python train.py --model="image autoencoder" --downsampling_factor=8 --encoder_widths=[128, 192, 288, 432] --optimizer="muon" --nesterov=false --adamw_lr_other_params=0.0022 --lr_schedule="cosine" --warmup_steps=130
Rows from block 4 of the encoder, named by matrix and row number. Each number is 128 + 24 x the weight over the matrix's rms, rounded and kept within 0 to 255. All counts start at 0.
# short1: shortcut pointwise conv (encoder.blocks.4.short.1.weight, 288x192x1x1), inputs 96-191
short1.5 [127 114 127 142 119 136 115 110 169 134 131  92 136 133 141 136 140 128 128 107 127 153 120 137 143 150 126 127 127 157 125 142 136 149 112 115 165 139 123 124 129 161 103 204  99 130 130 116 133 126 107 122 130 122 119 119 159 130 131 111 181 133 119 152 132 117 122  91 156 144 144 131 113 147  83 144 172 129 114 132 133 127  94 122 133 135 145 113 126 138 113 129 128 120 109 121]
short1.6 [118 142 125 119 128 139 142 138 173 127 119 116  83 160 103 126 183 142 122 123 125 104  98 139 129 112 159 122 138 144 138 125 124 138 138 131 149 159 124 105 158 140 122 168  92 210  53 140 118 123 130 124 105 119 128 154 109 187  90 124 174 129 134 145 150 131 115 105 102  91 135 159 116 116 106 122 168 121 119 139 112 131 117 120 144 132 100 114 118 172  96 122 152 183 190 144]
short1.7 [192 146  99 132  40 135 144 174 141 118 120 109 121  89 158 131  95 127 152 164 150 200 154 118 112 144 118 124 125  90 100 100 136 127 136  92 100 100 122 160 152 143 118  91 153 137 108 105 120 135 120 128 189 145 150 100 121 104 152 123  97 121 123 139 125 123 104 125 133 169 131 128 130 129 138 182  69 123 130  77 174 132 105 124 129 133  90  96 127 102 151 124 133 156 127 102]
short1.8 [128 160 124 120  96 133 129 168 129 137 140 146 138 154 156  90 166 117  90 166 138  99 150 148 128 130 132 122 120 162 164 125 130 128 160 111 177 142 127 126 107 158 129 128 169 125 180 134 126 147 106 116 147 125 127 131 127 103 113 164 125 110 103 127 136 123 130 135 111 139 148 126 122 120 137 139 132 114 117  83 119 138 171 146 121 153 122 132 129 128 141 116 128 128 113 121]
short1.9 [109 120 131 170 167 142 127 156 168 105 110 109 114 137 142 123 131 104 132 125 131 160 145 152 103 148 122 142 137 125 127 148 122 128 128 126  94 133 128 163 132 169 130 168 138 161 122 105 116 135  88 142 121 117 151  99 132 119 123 111 166  98  93 105  95 125 107 125 126 140 154 151 130 123 160 108 134 125 106 127 127 142 124 126 120 128 120 195 136 116 112 130 132 117 148 152]
short1.10 [140 138 165  85 122 121 119 132 163 142 127  97 142  95 113 179 103 124 153 133 113 110 126 143 129 146 154 106 140 144 136 138 107 132 145 126  87 149 130  98 126 165 124 169 127 145 162 169 122 125 107 135 119 137 126 126 141 147 181 106 152 125 136 145 103 125 108 111 103 100 129 128 129 102 107 129 143 121  92 130 126 123 123  99 147 155 134 108 117 141 147 117 134 110 162 141]
short1.11 [117 129 128 110 113 126 130  91 104 138 103 148 109 126 128 117  86 137  95 154 144 138 123 116 149 139 120 129 118 159 172  95 136 126 177 114 113 162 122 139 144 163 155 138 113 116 102 123  80  89  97 122  97 128 179 148 103 129 126 104  91  90 135 149 154 130 134 144 173 151 128 105 119 184 137 142 100  90 106 112 243 141 142 152 125 153 132  97 113 142 156 141 136 143 132 121]
short1.12 [130 141 145 139 109 113 125 140 160 114 118 116 132 151 147 101  99 126 114 109 145 119 129 124 130 153 146 120 139 155 148 115 130 137 123 112 125 131 112 143 120 160 137 149  76 128 180 147 131 124 118 139 131 125 133 131 152 124 255 122 114 115 115 151  98 120 125 132 143 105 138 127 133 135 110 138 129  99 151  73 133 128 111 134 145 138 137 156 160 143 112 120 141 129 120  80]
short1.13 [173 145 161  79 125 104  91 149 231 134 159 123 100 125 157 118 123 129 130  66 137  88 147 123 125 162 127 132  90 174 128 106 125 144 133 128 197  96 117 131  87 183 143 149  76 117 125 147 120 119 121 147 133 150 153 235 146 148 170 136  92 134 128 129 119  99 134 119  98 255 115 106 108 123 115 118 133 107 128 140 141 127 115 133 123 117 123 123 137 128 123 188 127  88 141 127]
short1.14 [178  88 133 122 142 110 126 123 103 147 123 129 140 144 139 144 151 136 113 128 124 122 123 121 118 150 124 173 147 156 116 109 126 118 115 121 133 122 125 130 164 135 140 148 143 130 137 128 108 131 131 144 160 108  93 152 122 103 127 138 138 129 115 132 126 127 114 123 124 177 127 177 121 118 114 136 154 125 101 133 134 122 143 104 148 159 113 113 133 138 102 125 126 117 156 152]
short1.15 [138 106  98 118  99 136 111 156 130 134 140 119  74 150 116 146 124 126 115 128 123 111 124 118 145 126 129 154 183 115 129  88 126 113 125 116 173 126 125 125 145 173 129 131 141  43 138 235 150 134 155 138 119 137 119 121 125 146 131  85 146 106 110 112 121 101 114 122 158 127  99 134 127 113 164 129 120 131 193 185 105  92 130 127 148 210 180 153 101 158  90 106 152 104 130 191]
short1.16 [120 122 128 128  99 139 156 126 117 132 123 136 169 143 150  81 130 119 125 118 132 157  98 121 130 124 118 128 128 117 127 121 142 130 155 128 144 116 119 150 123 153 120 123 145 119 135 108 131 127 104 126 149 123 134 124 162 126 143 131 129 163 125  94 147 108 175 123 119 127 142 131 128 126 105 128 136 143 129 169 135 125 110 154 122 133 112 164 119 121 143 127 103 132 126 108]
short1.17 [140 137 132 114 120 154 160 137 142 137 126  93 131  94 159  96 150 118 136 166 110 126 161 135  39  97  96 118 117  83 146 176 126 128 115 102 127 149 139 162 166 103 115 102 100 161 102 150 156 125 140  85 153  85 118 113 150 128 104  84 140 122 164  83  87 114 159 103 122 120 164 183 152 124 131 134 103 153 151 148 118  99 149 126 122 139 191 126 120 114 128 124 109 115 162 129]
short1.18 [139 117 128 103 149 128 149 147 129 119 136 119 132 167 125 114  91 145 130 133 131 124 129 138 116  67 123 133 118  65 128 117 137 130 138 130 141 144 131  99 125 150 120 140 136 152 131 145 126 138 129 120 119  99 140 111 147 142  39 123 101 142 139 113 111 131 129 104 163 166 134 132 113 129 146 104 149 126 129 140  96  99 113 147 135  90 132 142 128 135 126 132 128 132 151 182]
short1.19 [114 119 138 142 107 121 103 149 119 106 154 116 143 169 108 121 134  95  93 145 150 121 117 149 111 131 119 133 128 154 127 125 124 128 133 145 163 138 132 124 138 108 125 146 107 151 126 124 128 113 128 152 126 128 139 156  80 119 132 139 101 113 109  88 154  85 123 185 157 144 133  98 116 129 124 121 171 123 144 141 109 162 161 146 128 158 140 131 143 131 139 112 124 116 125 143]
short1.20 [149 119 120 156 141 169 144 128 131 120 145 120 115 164 115 127 110 104 126 131 137 133 154 140  90 130 102  80 138 152 119 112 159 127 106  91 156 140 161 121 126  84 125 143 104 143 127 151 125 145 136 171 145 113 128 104 127 104 123 137  97 129 131  88 119 123 141 127 116 145 141 125 127 126 114 119 165 128 124 156 120 136 142 148 205 149 134 112 130 135 102 103 143 130 143 141]
short1.21 [127 129 117 124 102 123 135 142 137 153 121 129 140 130 123 126 117 119 139 128 150 128 138 120 133 127 153 112 109 116 129 128 106 120 156 121 130 206 124 132 138 133 131 146 135 134 129 119 120 138 120 131 143 122 129 125  82 128 107 163 130 125 142 123 129 136 130 102 115 131 129 147 120 116 155 121 117 143 137 112 159 126 137 144 128 139  99 122 129 128 137 109 136 140 149 124]
short1.22 [135 155 127 130 127 125 105 150 144 140 114 132 108 132 199 128 118 125 126 152 124 133 128 115 133 127 132 163 140 117 132 136 184 127 122 104 107  97 117 134 129 109 126 115 125  91 127 129 111 113 131 177 159 109 167 127 127 131 140 125  95 130 113 122 118 104 109 132 147 126 103 128 195 136 149 140 121 113 149 109 172 120 130 124 136 173 113 110 132 128 119 132 165  88 133 128]
short1.23 [ 93 107 180 144 150 123 132 128 126 107 152 112  97 126 179 128 143 121 164 115 129 133 128 154 103 126 126 104 132 138 122 125 129 153 168 122 125 128 124 177 137  95 127 136 138 139 123 119 128 129 125 116 149 126 144  76 157 153 205 133 128 129 149 116 119 136 108 118 151 136 114 143 132 130 140 122  92  89 148 123 162 111  88 173 127 136 114 124 108  97 170 139 105  91 136 125]
short1.24 [ 94 119 144 170 142 123 141 116  90 145 168 128 117 132 126 139 116 113 120 152 140  94 185 159 127 116 132 114 131 161 117 135  83 129 162 132 162 165 101 139 140 122 174 121 131 128 113 136 126 104 132 100 105 145 110 104 122 121 123 117 135 118 125  95 140 116 114 138 184 138 129 152 127 125 116 114 131  86  85 140 129 147 136 153 140 102 138 120 156 107 119 130 141  70 144 113]
short1.25 [ 98 128 144 140 113 111 119  78 112 102 125 110 167 101 128 111 103 109 121 133 128 117 115 141 126 128 141 160  84 126 111 137 129 124 141 125 158 127 134 138 112 224  86  89 138 132 137 138 121 129 122 130 130 124 139 114  84 141  72 160 118 124 131 157 111 105 121  90 121 118 195 120 138 124 139  81 106 130 151 123 127 139 101 126 122 148 121 112 136 160 151 149 128 134  76 213]
short1.26 [142 203 134 122 131 118 108 155 130 137 111 123 127 156 115 149 141 134 145 144 123 106 170 129 136 129 109  98 124 162 131 156 120 129  57 129 171 113 141 108 156 138 134 142 116 133 116 169 104 134 113 129 126 109 125 117 100 129 126 126 112 114 128 128 150 115 110 153 155 128 158 120 116 156  99 159 165 163 114 164 120 138 161  89 128 132 135 151 151 133 144 126 151  76 131 135]
short1.27 [ 89 168 121  54 118 132 135  99 113 128 108  61 139  18 129 188 133 147 115 197 123 120 109 139  91 110 128 145 108 124 160 177 111 131 112 148 120  70 123 129 107 123 116 154 147 111  89 126 112 130 134 123 105 133 128  94 107 136 103 127 139 126 128 126 114 128  90 162 153 126  27 130 131 195 128 136  52 149 130 121 109 174 158  80 162  93 117 209 137 152 129 124 154 105 141 130]
short1.28 [127 141 102 125  98 124 146 180 122 138 148 125 131 119 144 119 124 129 138 172 164  97 136 143 116 128 136 132 125 120 125 147  95 119 177 118 136 112 124 127 150  98 148 153 166 101 112 137 143 131 130 116 119 139 144 141 115 125 155 130 123 125 131 125 118 176 130 172 150 148 117  95 145 130 129 146 127 133 114 130 151 172 126 137 112 141 107 126 134 117 105 114 128 203 147  95]
short1.29 [143 124 132 107 137 131 113 168 114 113 129 115 121 127 163 136 140  95 154 136 140 127 129 138 122 155 145 155 128 162  96 128 111 130 133 129 116 110 127 122 160 125 127 119  94 128 115 124  92 155 113 130 149 128 118 143 127 132 132 121  97 117 126 108 133 132 135 105 126 160 140 129 122 141 101 153  84 107 118 127  96 136  95 124 150 111 153 140 130 113  97 161  99 113 131 117]
short1.30 [133 143 126 125 120 121 154 122 119 122 113 126 128 108 166 100 129 133 151 176 110 145 107 164 128 122 116 121 132 119 131  92 164 164 127 112 136 124 131 152 127 170 119  84 141 133 126 146 114 128 116 156 123 111 141  84 114 131 168 164  75 120 122  95 136 130 139 194 120 128 114 117 137 162 124 139 138 137 127  51 133 110 118 118 182 128 101 113 107 131 115  84 127  92 109 128]
short1.31 [105 122 138 138 121 129 140 152 148 114 120 173 147 139 129 115 158 136 117  97 131 137 117 134 163 133 123 123 135 113 131  97 140 141 166 132 138 127 127 140 135 104 149 145 145 140 135 126 116 142 127 131 124 109 140 110 135  99 103 135 107 144 123 130 125 111 141 108 177 129 129 118 133 126 180 136 125 131 161 125 105 110 128 119 132 113 121 104 121 121 128 126 124 149 123 123]
short1.32 [134 146 101 130 132 133 119 147 116 111 157 133 114 147 116 129 112 130 141 124 148 169 168 128 136 125 133 117 142 126 146 138 161 131 132  95 118 122 122 204  87 118 100 115 100 102 133 126 133 104 157 124 131 137 117 100 150 162  91 132 158 139 129 142 115 154 113 137  94 126 140 137 149 206 134 131 108 142 127 179  76 146 134 137 146 120 144 128 106  90 126 133 127 128 122 113]
short1.33 [ 76 134 132 154 165 131 123 124 131 153 130 178  96 101 122 129 147 118 124 108 137 130 133 129 107 176 161 148 110 107 168 119 135 125 137 138 112 182 124 139 193 115 167 126 162 128 129 134 138 114 140 134 128 137 107 101 151 128 136 154 142 129 132 152 155 137 118 126 147 151 116 127 121 122 148 113 131 126 124 133 118 144 132 120 118 126  94 151 140 122 118 137 123 153 130 126]
short1.243 [101 131 139 139 116 112 136 156  90 127 116 117 142 144 141 158 135 165 115 132 112 125 147 138 143 173 168 160 130 135 156 106 106 165 129 128 138 132 115 145 126 115 129 129 119 115 150 131 108 107 138 128 154 134 131 147 129 132 134 153 141 109 119 154 122 125 137 153 123 149 118 121 149 131 129 115  90 108  79 175 197 137 133 154 126 117 122 137 125  97 110 114 123 121 107 118]
short1.244 [125 145 119 133 142 136 159 127 133 129 119 115 161 113 139 112 143  84 203 144 105  99 152 104  97 134 143 113 118 140 126 143 103 108 140 123 125 121  75 123 142 120 133 127 126 101  97 158 136 114 132 138 119 165 104 130 124 155  97 150 109 142 144 121 121 152 193 110 155 118 140 125 117 106 141 102 151 114 157 124  87 140  99 115 131  86 131 112 164 148 111 135 132 115 166 145]
short1.245 [135 126  57 147 152 108 153 133 138 134 123 129  87 126 129 144 145 141 121 137 134 171 110 135  81 148 151 134 146 123 127 145 107 104 125 119 121 129 125 118 135  92 116 134  55 126 128 107 152 129 140 132 135 143 128 153 147 148 100  87 124 137 130 156 141 148 117 130 132 125 255 111  67 162 118  99 128 100 125 103 131 121 145 154 116 138 107 102 134 120 155 126 132 122 129 123]
short1.246 [203 142 155 127  91 139 137 116 146 115 126 140 127 125 137 106  95 120 142 114  77 136 180 114 122 136 109 136 138 134 151 129 140 123 128 131  55 133 132 163 123 188 132 142 111 143 131 132  99 131 147 144 105 124 127 105 122 126 118 118 129 128 110 166 121 104 126 122 141  99 125 119 119  95 156 125 142 157 129 124 126 120  99 118 136 137 136 121 158  84 128 108 114 111 128 128]
short1.247 [133 127 158 119 132 134 126 150 110 134 100 145 143 103 125 131 115 119 129  94 120 125 130 102 134 132  83 175  92 143 133 117 118 163 104 132 117 145 150  77  88 155  98 159 162 123 111 130 116 134 137 118 135 123 134 137 135 139 167 158 134 119 145 138 136 126 119 130 121 153 127 100 134 123 125 192 117 145 131 186 140 130 147 119 104 128 131 129 184 127 135 166 106 171 114 109]
short1.248 [161 115 150 123 138 131 126  98 128 139 131 114 127 163 150 118 128 132 140 142 131  92 135 115 135 125  99 106 118 133 115 129 159 121 140 110 135 127 137 123 118 119 139 137 175 127 130 130 115 135 127 127 126 123 128 148 161 128 160 109 150  93 130 142 147 128 127 119 150 123  99 118 143 128 109 116  92 126 130 108 135 130 104 130 126 134 132 140 108 124 134 125 132 129 133 137]
short1.249 [187 129 155 115 108 140 139 134 126 163 173 125 125  34  79 118 141 116 104 200 150 100 120 129 169 146 148 155 112 148 124 139 118 110 120 161 111 113 128 148 113 194 102 108  80 128 158 126 101 102 132 138 133 117 124 127 123 141 137 126 154 115 128 147 144 138 147 120 133 116 129 132 131 141 160 119  72 125 130  98 111 152 150 114 121 162 121  98 129 162 107 135 173 138 122 103]
short1.250 [125 135 152 130 118 144 132 139 127 136 110 118 136 140 187 137 145  92 170 129 123 105  96  90 120 128 127  86 150 121 137 129 131  98 152 126 150 136 107 114 155 133 152 133 142 109 135 110 126 148 130 163 132 110 121 100 132 131  81 129 123 103 105 118  89 115 100 120 117 127 103 177 112 139 136 141  91 105 155 111 144 104 117 139 121 128 101 159 130 100 113  73 119 117 100 161]
short1.251 [143 165 177 147 131 138 112 210 102 146 145 124  99 127 129 108 167 144 136  85 120 134 105 151 189 170 154 165 146 144  91 133 109 161 115 142 140 121 129 136 143 120 112 126 125 136 128 138 128 128 121 134 116 127 131 147 129  91 149 176 130 171 128 127 134 125 119  81 130 115 128 123 155 125 135 129 145 119 130 130 100 131 130 140 140 114 169  77 141 117 155  78 128 122 129 164]
short1.252 [128  67 111 119 151 129 108 164 163 141 144 112  94 165  77 151 144  80 112 107 141 131 146  99 160 129 172 161 119  59 143 140 132 134 122 123  76 109 148 205 136 104 102  84 149 173 110 165  80  98 127 133 166 131 119 151 137 100 119 174 118 125 110 135 118 148 168 127 117 150 129 130 119 127 119 131 168 132 110 106 106 169 159  95 119 176 128 138 125 127 107  99 101 153 141 106]
short1.253 [248 194 168 140 118 106 114 141 155 152 141 139 131 144 102 122 112 135  99 126 132 126 129 101 115 145 136 123 136 139 138 186 172 128 106 127 131 177 119  98 119 137 117 170 177  93 183 106 134 106 153 147 131 120 113 138 124 120 155  88 128 155 150 143 128 115 122 123 129  99 132 120  96 126 138 137 130 154 125 113 114 130 150 121  95 104 131 133 126 119 138 142 183  80 139  88]
short1.254 [141 151  99 140 159 124 134 146 130 109 128 137 122 184 120 120 129 143 130 166 129 122 142 131 132 127  94 130 125 125 119 114 111 125 132 157 100 120 156 131 130 123  99 118 172 101 133 171 142 132 129 148 139 148 149 125 114 104  81 118 134 127 113 138 154 100 119 101 141 128 175 128 108 160 127 124 136 131 116 166 117 126 110 113 131 187 152 140 122 101 137 120 149 158 146 129]
short1.255 [106 121 137 123 151 101 176 125 140 129 135 113 122 120 116 132 134 126 114 132  93 124 151 177 103 129 126 129 136 111 147 113  69 159 132 121 122 169 110 147  97 129 112 152 133 136 130 155 129 104 135  93 146 118 129 129 111 137 128 124 110 130 175 139 165 126 132 128 122 125 140 129 137 120 155 126 134 134 124 128 151 128 103 124 123 148 123 128 123 129 139 122  98 137 127 137]
short1.256 [100 142 255 155 175 124 129 255  90 154 143 211 183 233 123 125 118  99 156 107 113  92 111 153 126 232 136 108  72 152 139 129  90 143 129 139 162  81 132 129  39 124 119  51 112 156 101 192  94 128 159  78 156 154 129 140 129 143 255 159 167 145 145 127 124 100 117  83 162 113 123 148 119 112  87 152 105 121  77 130 202 246 110 126 123 160 255  96 109  75 126 151 137 122  90 138]
short1.257 [178 135 128 119 150 115 141 100 155 113 110 126 139 187 157 134 189 141 128 152 125  91 110 118 145 172 158 138 139 134 133 166 121  94  77 113 128 138 114 137 130 127 158 125 130 103 127 128 120 116 122 120 136 129 104 140 194 149 102 104 113 119 116 119 111 118  95 128  92 135 109 151 132 164 104 126 126 128 119 103  63 131 134 163 121 101 144 128  90 130 111 129 120  99 134 129]
short1.258 [  0 176 137 114 124 134 126  62  68 143 147 154 124 120 136 133  98 117 122  65 118 148 148 117 135 128  95 186 130 131 118 117 128 107  81 112 129 145 128 169 132 103 142 136 127 135 127 138  97 128 152 134 142 117 148 122 127 121 123 121 118 120 137 131 117 126 112 106 146 154 138 128 128 145 153 172 126 140 141  93 143  86 152 102 120 153 118 113 142 139 114 120 135 125  98 120]
short1.259 [124 120 128 126 141 140 130  96 124 129 138 176  98 157 114 130 130 136 102 127 120 118 127 155 145 106  99 138 141 108 148 122 135 121 150 146  96 172 131 154 108 148 115 147 126 114 113 158 127 102 136 135 170 133 111 109 114 133 111 115 119 129 116 131 123 122 123 145 132 159 130 150 114  78 125 169 126 143  97 105 129 142 125  94 101 134 125 127 133 134 134 134 138 126 130 123]
short1.260 [131  93 162 127 132  86 135 249 166 169  98 128 145 146 130 130 128 127 130 119 131 255 122 127 184 108 137 143 139  96 135  81  80 123  98 128 117 107 127 125 108 188 130 124 148 131 162 116 121 109 150 132 130 145  77 126 118 142  64 102 115 130 122 164 157 121 136 134 120 127 172 125 137 106  98 143 177  96 128 168 127  95 129  34  86  92 210 112 145 118 141 110 139  87 129  97]
short1.261 [ 97 134  80 101 128 124 117 125 144 124 116 146 110 108 143 136 131 137 118 168 133 222 143 144 118 133 187  94 133 142 133 115 121 165  90 129 147 136 125 134 129 140 139 149 111 126 111 135  85 117 131 118 110 125 125  94 118 115 140 125 113 123 128 114 127 125 135 157 112 199 150 129 104 155 119 127  91 128 135 127 128 115 134  93 110 141 120 128 127 100 132 199 145  96 108 123]
short1.262 [134 124 138 126  90 123 163 128 156 133  88 120 129 146 235 134 127 148 198 113  96 119  97 127 130 127 158 136 141 129  82 125 120 126 145  84 170 134 106 152 136 117 154 117 123 147 140 108 120 129 128 111 133 100 148 124 154 131 147 186 128 108 143 134 110 135 103  97 140  95  25 138 124 115 127 137 128 128 169 125 137 115  99 177 130 119  78 152 109 116 130  93 124 140 126 182]
short1.263 [162 118  91 141 118 130 135 128  90 109 114 121  94  92 141 125 107 147 122 139 140 124 135 107 133 108 167 125 149 133 111 129 125 155 119 129 157  94 131 118 147 139 136 108 127 106 133 177 119 133 128 136 150 128 131 113 102 153 131 145 161 162 128 121 154 117 139 131 124 127 127 117 127 116 128 146  88  64 138 113 229 133 120 124 123  98  76 121 132 124 147  73 115 113 192 149]
short1.264 [153 155 145 131 150 124 138 219 126 142 129 137 136 175 119 131 127 110 101  94 143 129 116 116 138 136 144 115 127 131 116 122 147 136 114 132 129 160 121 140 148 133 119 118 139 124  95  76 142 133 144 128 131 125 119 148 114  97 115 174 134 129 121 136 119 127 111 136 132 128 132 137 135 118 113 112 150 128 129  99 111 125 135 156 127 126 109 101  97 125 121 107 131 106 127 125]
short1.265 [125 140 186 123 165 123  69 255 116 163 122 147  88 236 132 120 188 128 105 134 150 118  99  97 139 190 177 152 188 210 132 131 110 125 133 117 195  75 129 148  70  88  80 226  69  84 126 112  88  91 140 136 177 127 159 255  90 117 227 130 101 121 126 141 113 116 120 132 142 166 127 148 123 122 138 145 221 159 113 120 149 213 160 199 146  64  54 128  87 110 129 110 129 146 153 167]
short1.266 [119 154 133 114 130 142  65 130 147 131 147 112 116 150  80 126 124 131 138 108 133 167 130 151 148 129 128 143  88 133 126 140 135 101  82 109 119 123 137 132 131 119 133 111 120 133 108 140 122 140 131  98 119 135 164  97 138  79 160  94 178 127 110 138 143 195 118 103 169 103 117 155 134 112 145 115 118 159 140 101 126 130 147 123 131 120 181 103 152  84 128 161 139  84 167 105]
short1.267 [120 163 133 103 102 112 126 123 134 140 116 142 225  94 143 109 131 135 139 141 113 159 123 119  98 125 126 193 113 188 126 123 125 139 121 127  64 188 127 107 139 166 166 143 125 128 128 200 125 124 127 129 110 108 139 113 180 170  28 168 132 100 129 139 119 111 115 131  94 160 140 121 142 142 171 121 206 106 104 168 145 109 115  80 124 122 141 141 174 135 145 158 153 123 151 121]
short1.268 [118 116 119 128 135 116 109 143 131 110 115 124 136 209 121 105 118 127 117 125 104 122 145 126 124 160 132 159 132 143 151 102 136 153 119 126 124 119 119 126 128 120 137 100 255 115 122 144 122 116 125 122 131 119 113 139 130 139 118 137 144 109 102 137 122  87 106 104 105 117 128 134 131 121 129 128 133 130 107 126 127 131 139 164 127 182 134 234 122 126 133 128 130 120 102 129]
short1.269 [130 120 118 126 174 127 153 126 127 121 117 133 102 131 130 141 124 127 168 132 109 109 114  95 133 148 157 129 144 151 105 171 128 121 151 125 158 121 136 113 138  56 126 100 135 169 160 154 127 149 160 136 138 132 110 111 176 140 124  57 140 141 116 154 106 140 118  94 128 123 125 141 133 131 120 132 105  86  49 123 135 122 137 113 135 152 128 122 132 154 122  83 113 120 132 166]
short1.270 [128 126 127 122 107 154 140 127 137 107 128 186 120 118 131 153 120 109 125 124 128 122 116 132 117 117 148  94 141 140 132 117 115 127 114 122 122 134 131  99 122 116 110 135 128 136 116 130 139 138 132 115 124 126 135 123 126 119 119 163 109 133 125 119 152 102 122  97 119 141 145 141 140 145 173 141 146 139 129 127 103 138 125 124 165 158 138 118 139 128 133 120 113 135 128 101]
short1.271 [157 112 118 147  96 163 109 133 153 149 142  82 132 132 117  84 162 106 124 130 128  74 136 109 111  80 111 124 123 154 128 145 120 136 173 105 129 125 110 122 109 185 125 128 128 133 147 159 104  82 119 116 119 121 137 102 115 119 118 131 140 137 128 128 106 125  98 130 163 129 150 112 129 119 103 144 210  83 114 155 130 146 115 129 139 208 122 211 132 130 120 127 135 110 101 130]
short1.272 [131 152 119 101 146 101 116  73 118 126 123 113 141  93  96 146 104 160 108 142 123 149  87 161 134 125 111 144 142 144 132 141 121 119  77 150 121 152 128 117 133 113 133 126 143 110 167 135 115 111 127 121 157 141 177 118 122 111 151 106 133 136  99 132 130 116 151 136 130 185 158 115 121 142 124 130  83 138 107 119 129 144 158 144 113  90 142  98 129 105 139 130 126 136 129 119]
short1.273 [ 61 150 131 162 131 128 109 193 109 158 116 154 123 139 125 136 119 133 112  92 123 120 133 119 130 128 169 145 119 135 139 104 111 134 123 165 138 102 129 132  96 116 109 119  78  98 118 136 162 141 159 112 103 131 179 139 134 126 132 121 115 144 136 111 135 127  99 122 146 182 162  93 114 139 127 170  74 102 146 160 156  97 138 184 144 122 145 148 155  85 116 123 129 111  73 132]
short1.274 [200 108 161 142 124 118 137 122 139 154 122 123 117 130 170 126 140 102 188 116 123 112 133 133 125  91  96 117 111 132 108 123 129 103 121  80 131 192 145 117 157 128 144 137 150 102 187 138 138 149 133 129 130 131 110 148 127 126 130 126 152 113 134 129 125 159 119  77  95  89  89 121 124 103 120 117 168 143 105 124 121 164 123 198 112 106 149 123 124 123  90  84 134 104 108  99]
short1.275 [126 150 134 126 144 131 109 160 134 141 137 137 100 122 126 140  97 140 133 123 135  98 129 130 124 137 136 128 125 108 123 109 119 128 133 142 127 126 129 103 138 134 157 121 126 126  93 185 127 114 131 144  83 123 127  94 110 112 123 136 130 137 101 113 130  64 129 140 149 123 112 136 109 176 170 118 139 149 147 155 110 123 149 128 118 133 103 160 134 120 130 146 135 131 144 103]
short1.276 [179  73 187 119 100 125 133  80 136 128 110 158 154 117 168 125 196 132 127 134 155 187 121 116 140 140 119 125 140 178 111  92 112  94 114  91 101 121 128 117 121  91 156 132 129  98 124 135 146 144 140 132  61 119 127 137 127 135 122 177 101 144 118 104 119  95  97 171 150 141 136 116 144 121 112 101 129 109  98 183 120 122 126 131 128 144 186 108 130 112 109 142 130  85 130 146]
short1.277 [ 58 168 135 104 123 132 127  92 120 138 124 129 109 135  83 159 126 120 119 140 125 123 155 129 125 112 134 126 182  96 133 143 128 116 106 117 127 121 137 118 172 173 117 147 112 150 106 117 141 142 153 126 129 107 198 128 124 164 195  97 127 124 130 104 134 147 131 127 124 143 159 106 128 115 136 142 173 146 123 145 109 115 152 126 141 200 144 119 116 132 129 147 151 149 181 135]
short1.278 [103 155  98 134 143 127 129 159 132 146 136 110 132 127  98 131 119 158 129 108 119 125 130 141 128 110 133 120 137  88 117 159 132 140 128 135 120 125 125 163 164 104 137 128 109 153 110 161 137 116 134 132 114 151 110  26 105 116 114 127 131 135 129  96 129 120 113 116 137 126 123 122 130 122 154 111 100 110 152 133 124 149 126 130 144 106 160 143 175 121  94 127 118 111 160 150]
short1.279 [ 80 141 123 139 127 109 139 128 112 136 127 121 132 109 148 144 110 122 136 158 133 153 136 137 130 117 153 128 141 128  99 132 120 145 136 131 133 129 124 119 103 121 118 145 124 132 173 141 125 103 117 129 162 102 154 128  78 127 106 124 109 132 109 115 125 130 141 118 127 127 125 108 148 128 165 141 124 136 107 155 207 128  99 113 155 128 139 113  87 145 102  99 142 138 128 123]
short1.280 [ 21 131 108  96  89 152 117 109 155 123 145 128 126 190 114 141 124 132 132 154 127 153 150 124 133 215 146 162 125 148 141 132 127  94  73 142 105  96 147 133 125 126 128 120 146 168 139 125 108 131 129 151 128 128 107 187 130 189  84  60 153 122 124 148 130 139 130  94 125  40 135 122 111 152 127 136 116 168 169 182 129 126 121 167 118  29 125  99 124 124 133 117 124 128 128 117]
short1.281 [127 132 129 124 112 123 125  94 129  98 138 115 119  27 146 140 150 112 123 133 132 114 124 129  91 127 126 117 170 149 129 132 134 148 128 152 124 119 148 191 124 145 132 195  76 140 136  67  98 137 117 127 123 114 136 135 128 138 167 133 122 125 168 119 119 119 161 133 134 128 145 109 146 144 127 128 120 139 130 129 140 132 123 135 196 114 102 101  96 128 113 107 147 123 132 123]
short1.282 [110 134  84 133 107 105 142 136  99 140 126 135 147 159 149 105 137 140 128 133 135 127 115 138 102 149 127 125 133 139 122 148 140 126 119 100 188 157 114  86 126 101 117 199 159 110 121 115 157 124 125 136 124 115 127 103 123 128  51  98 110  90 122 124 127  99 107 113 171 171 144 113 119 161 123 138 122 132  91 127 127 151  97 115 146 125  83 170 131  83 137 120 135 100 146 107]
short1.283 [137 137 113 147 147 147 128 133 128 135 121 135 161 122 144 135 124 148 146 135 130 135 128 172 110 130 117 149 108 153 185 111 135 129  92 158 124 109 100 130 157 125 102  81 156  93 103 114 146 141 129 110 159 120 129 136 139 124 128 147 130 146 130 132 147 154 162  85 127 136 134 153 154 126 142 135 112 117 148 125  87 159 144 123 110 129 134 130 125 156 150 141 146 138 149 131]
short1.284 [139 141 117 160  93 128 126  86 128 129 124 130  95  91 134 130 127 122 140 146 124 168 125 120 105 113 128 128 149 153 116 133 136 127 156 120 117  78 133 102 133 116 100  96  95 122 130 162 123 132 127 141 121 137 114 152 135 127 229 105 118 105 111 117 139 146 118 134  74 126 213  96 144 164 120 126 128 155 118 134 127 144 130 135 129 134 150 128 116 127 129 125 141 119 100 188]
short1.285 [121 168 144 117 162 117 128 139 159 110 132 141 127 126 116 109 123 123 122 125 122 130 134  97 119 148 143 102 114 126 140 140 172 118 130 113 105 140 140 129 160 111 125 126 122 130 151 129 144 138 127 126 117 131 127 124 140 157 111 123 189 108 134 145 139  84 112  74 113 129  92 102  90 157 121 100 133 128 133 130 127 111 129 162 121 171 165 148 149 134 136 160 114 149  91  70]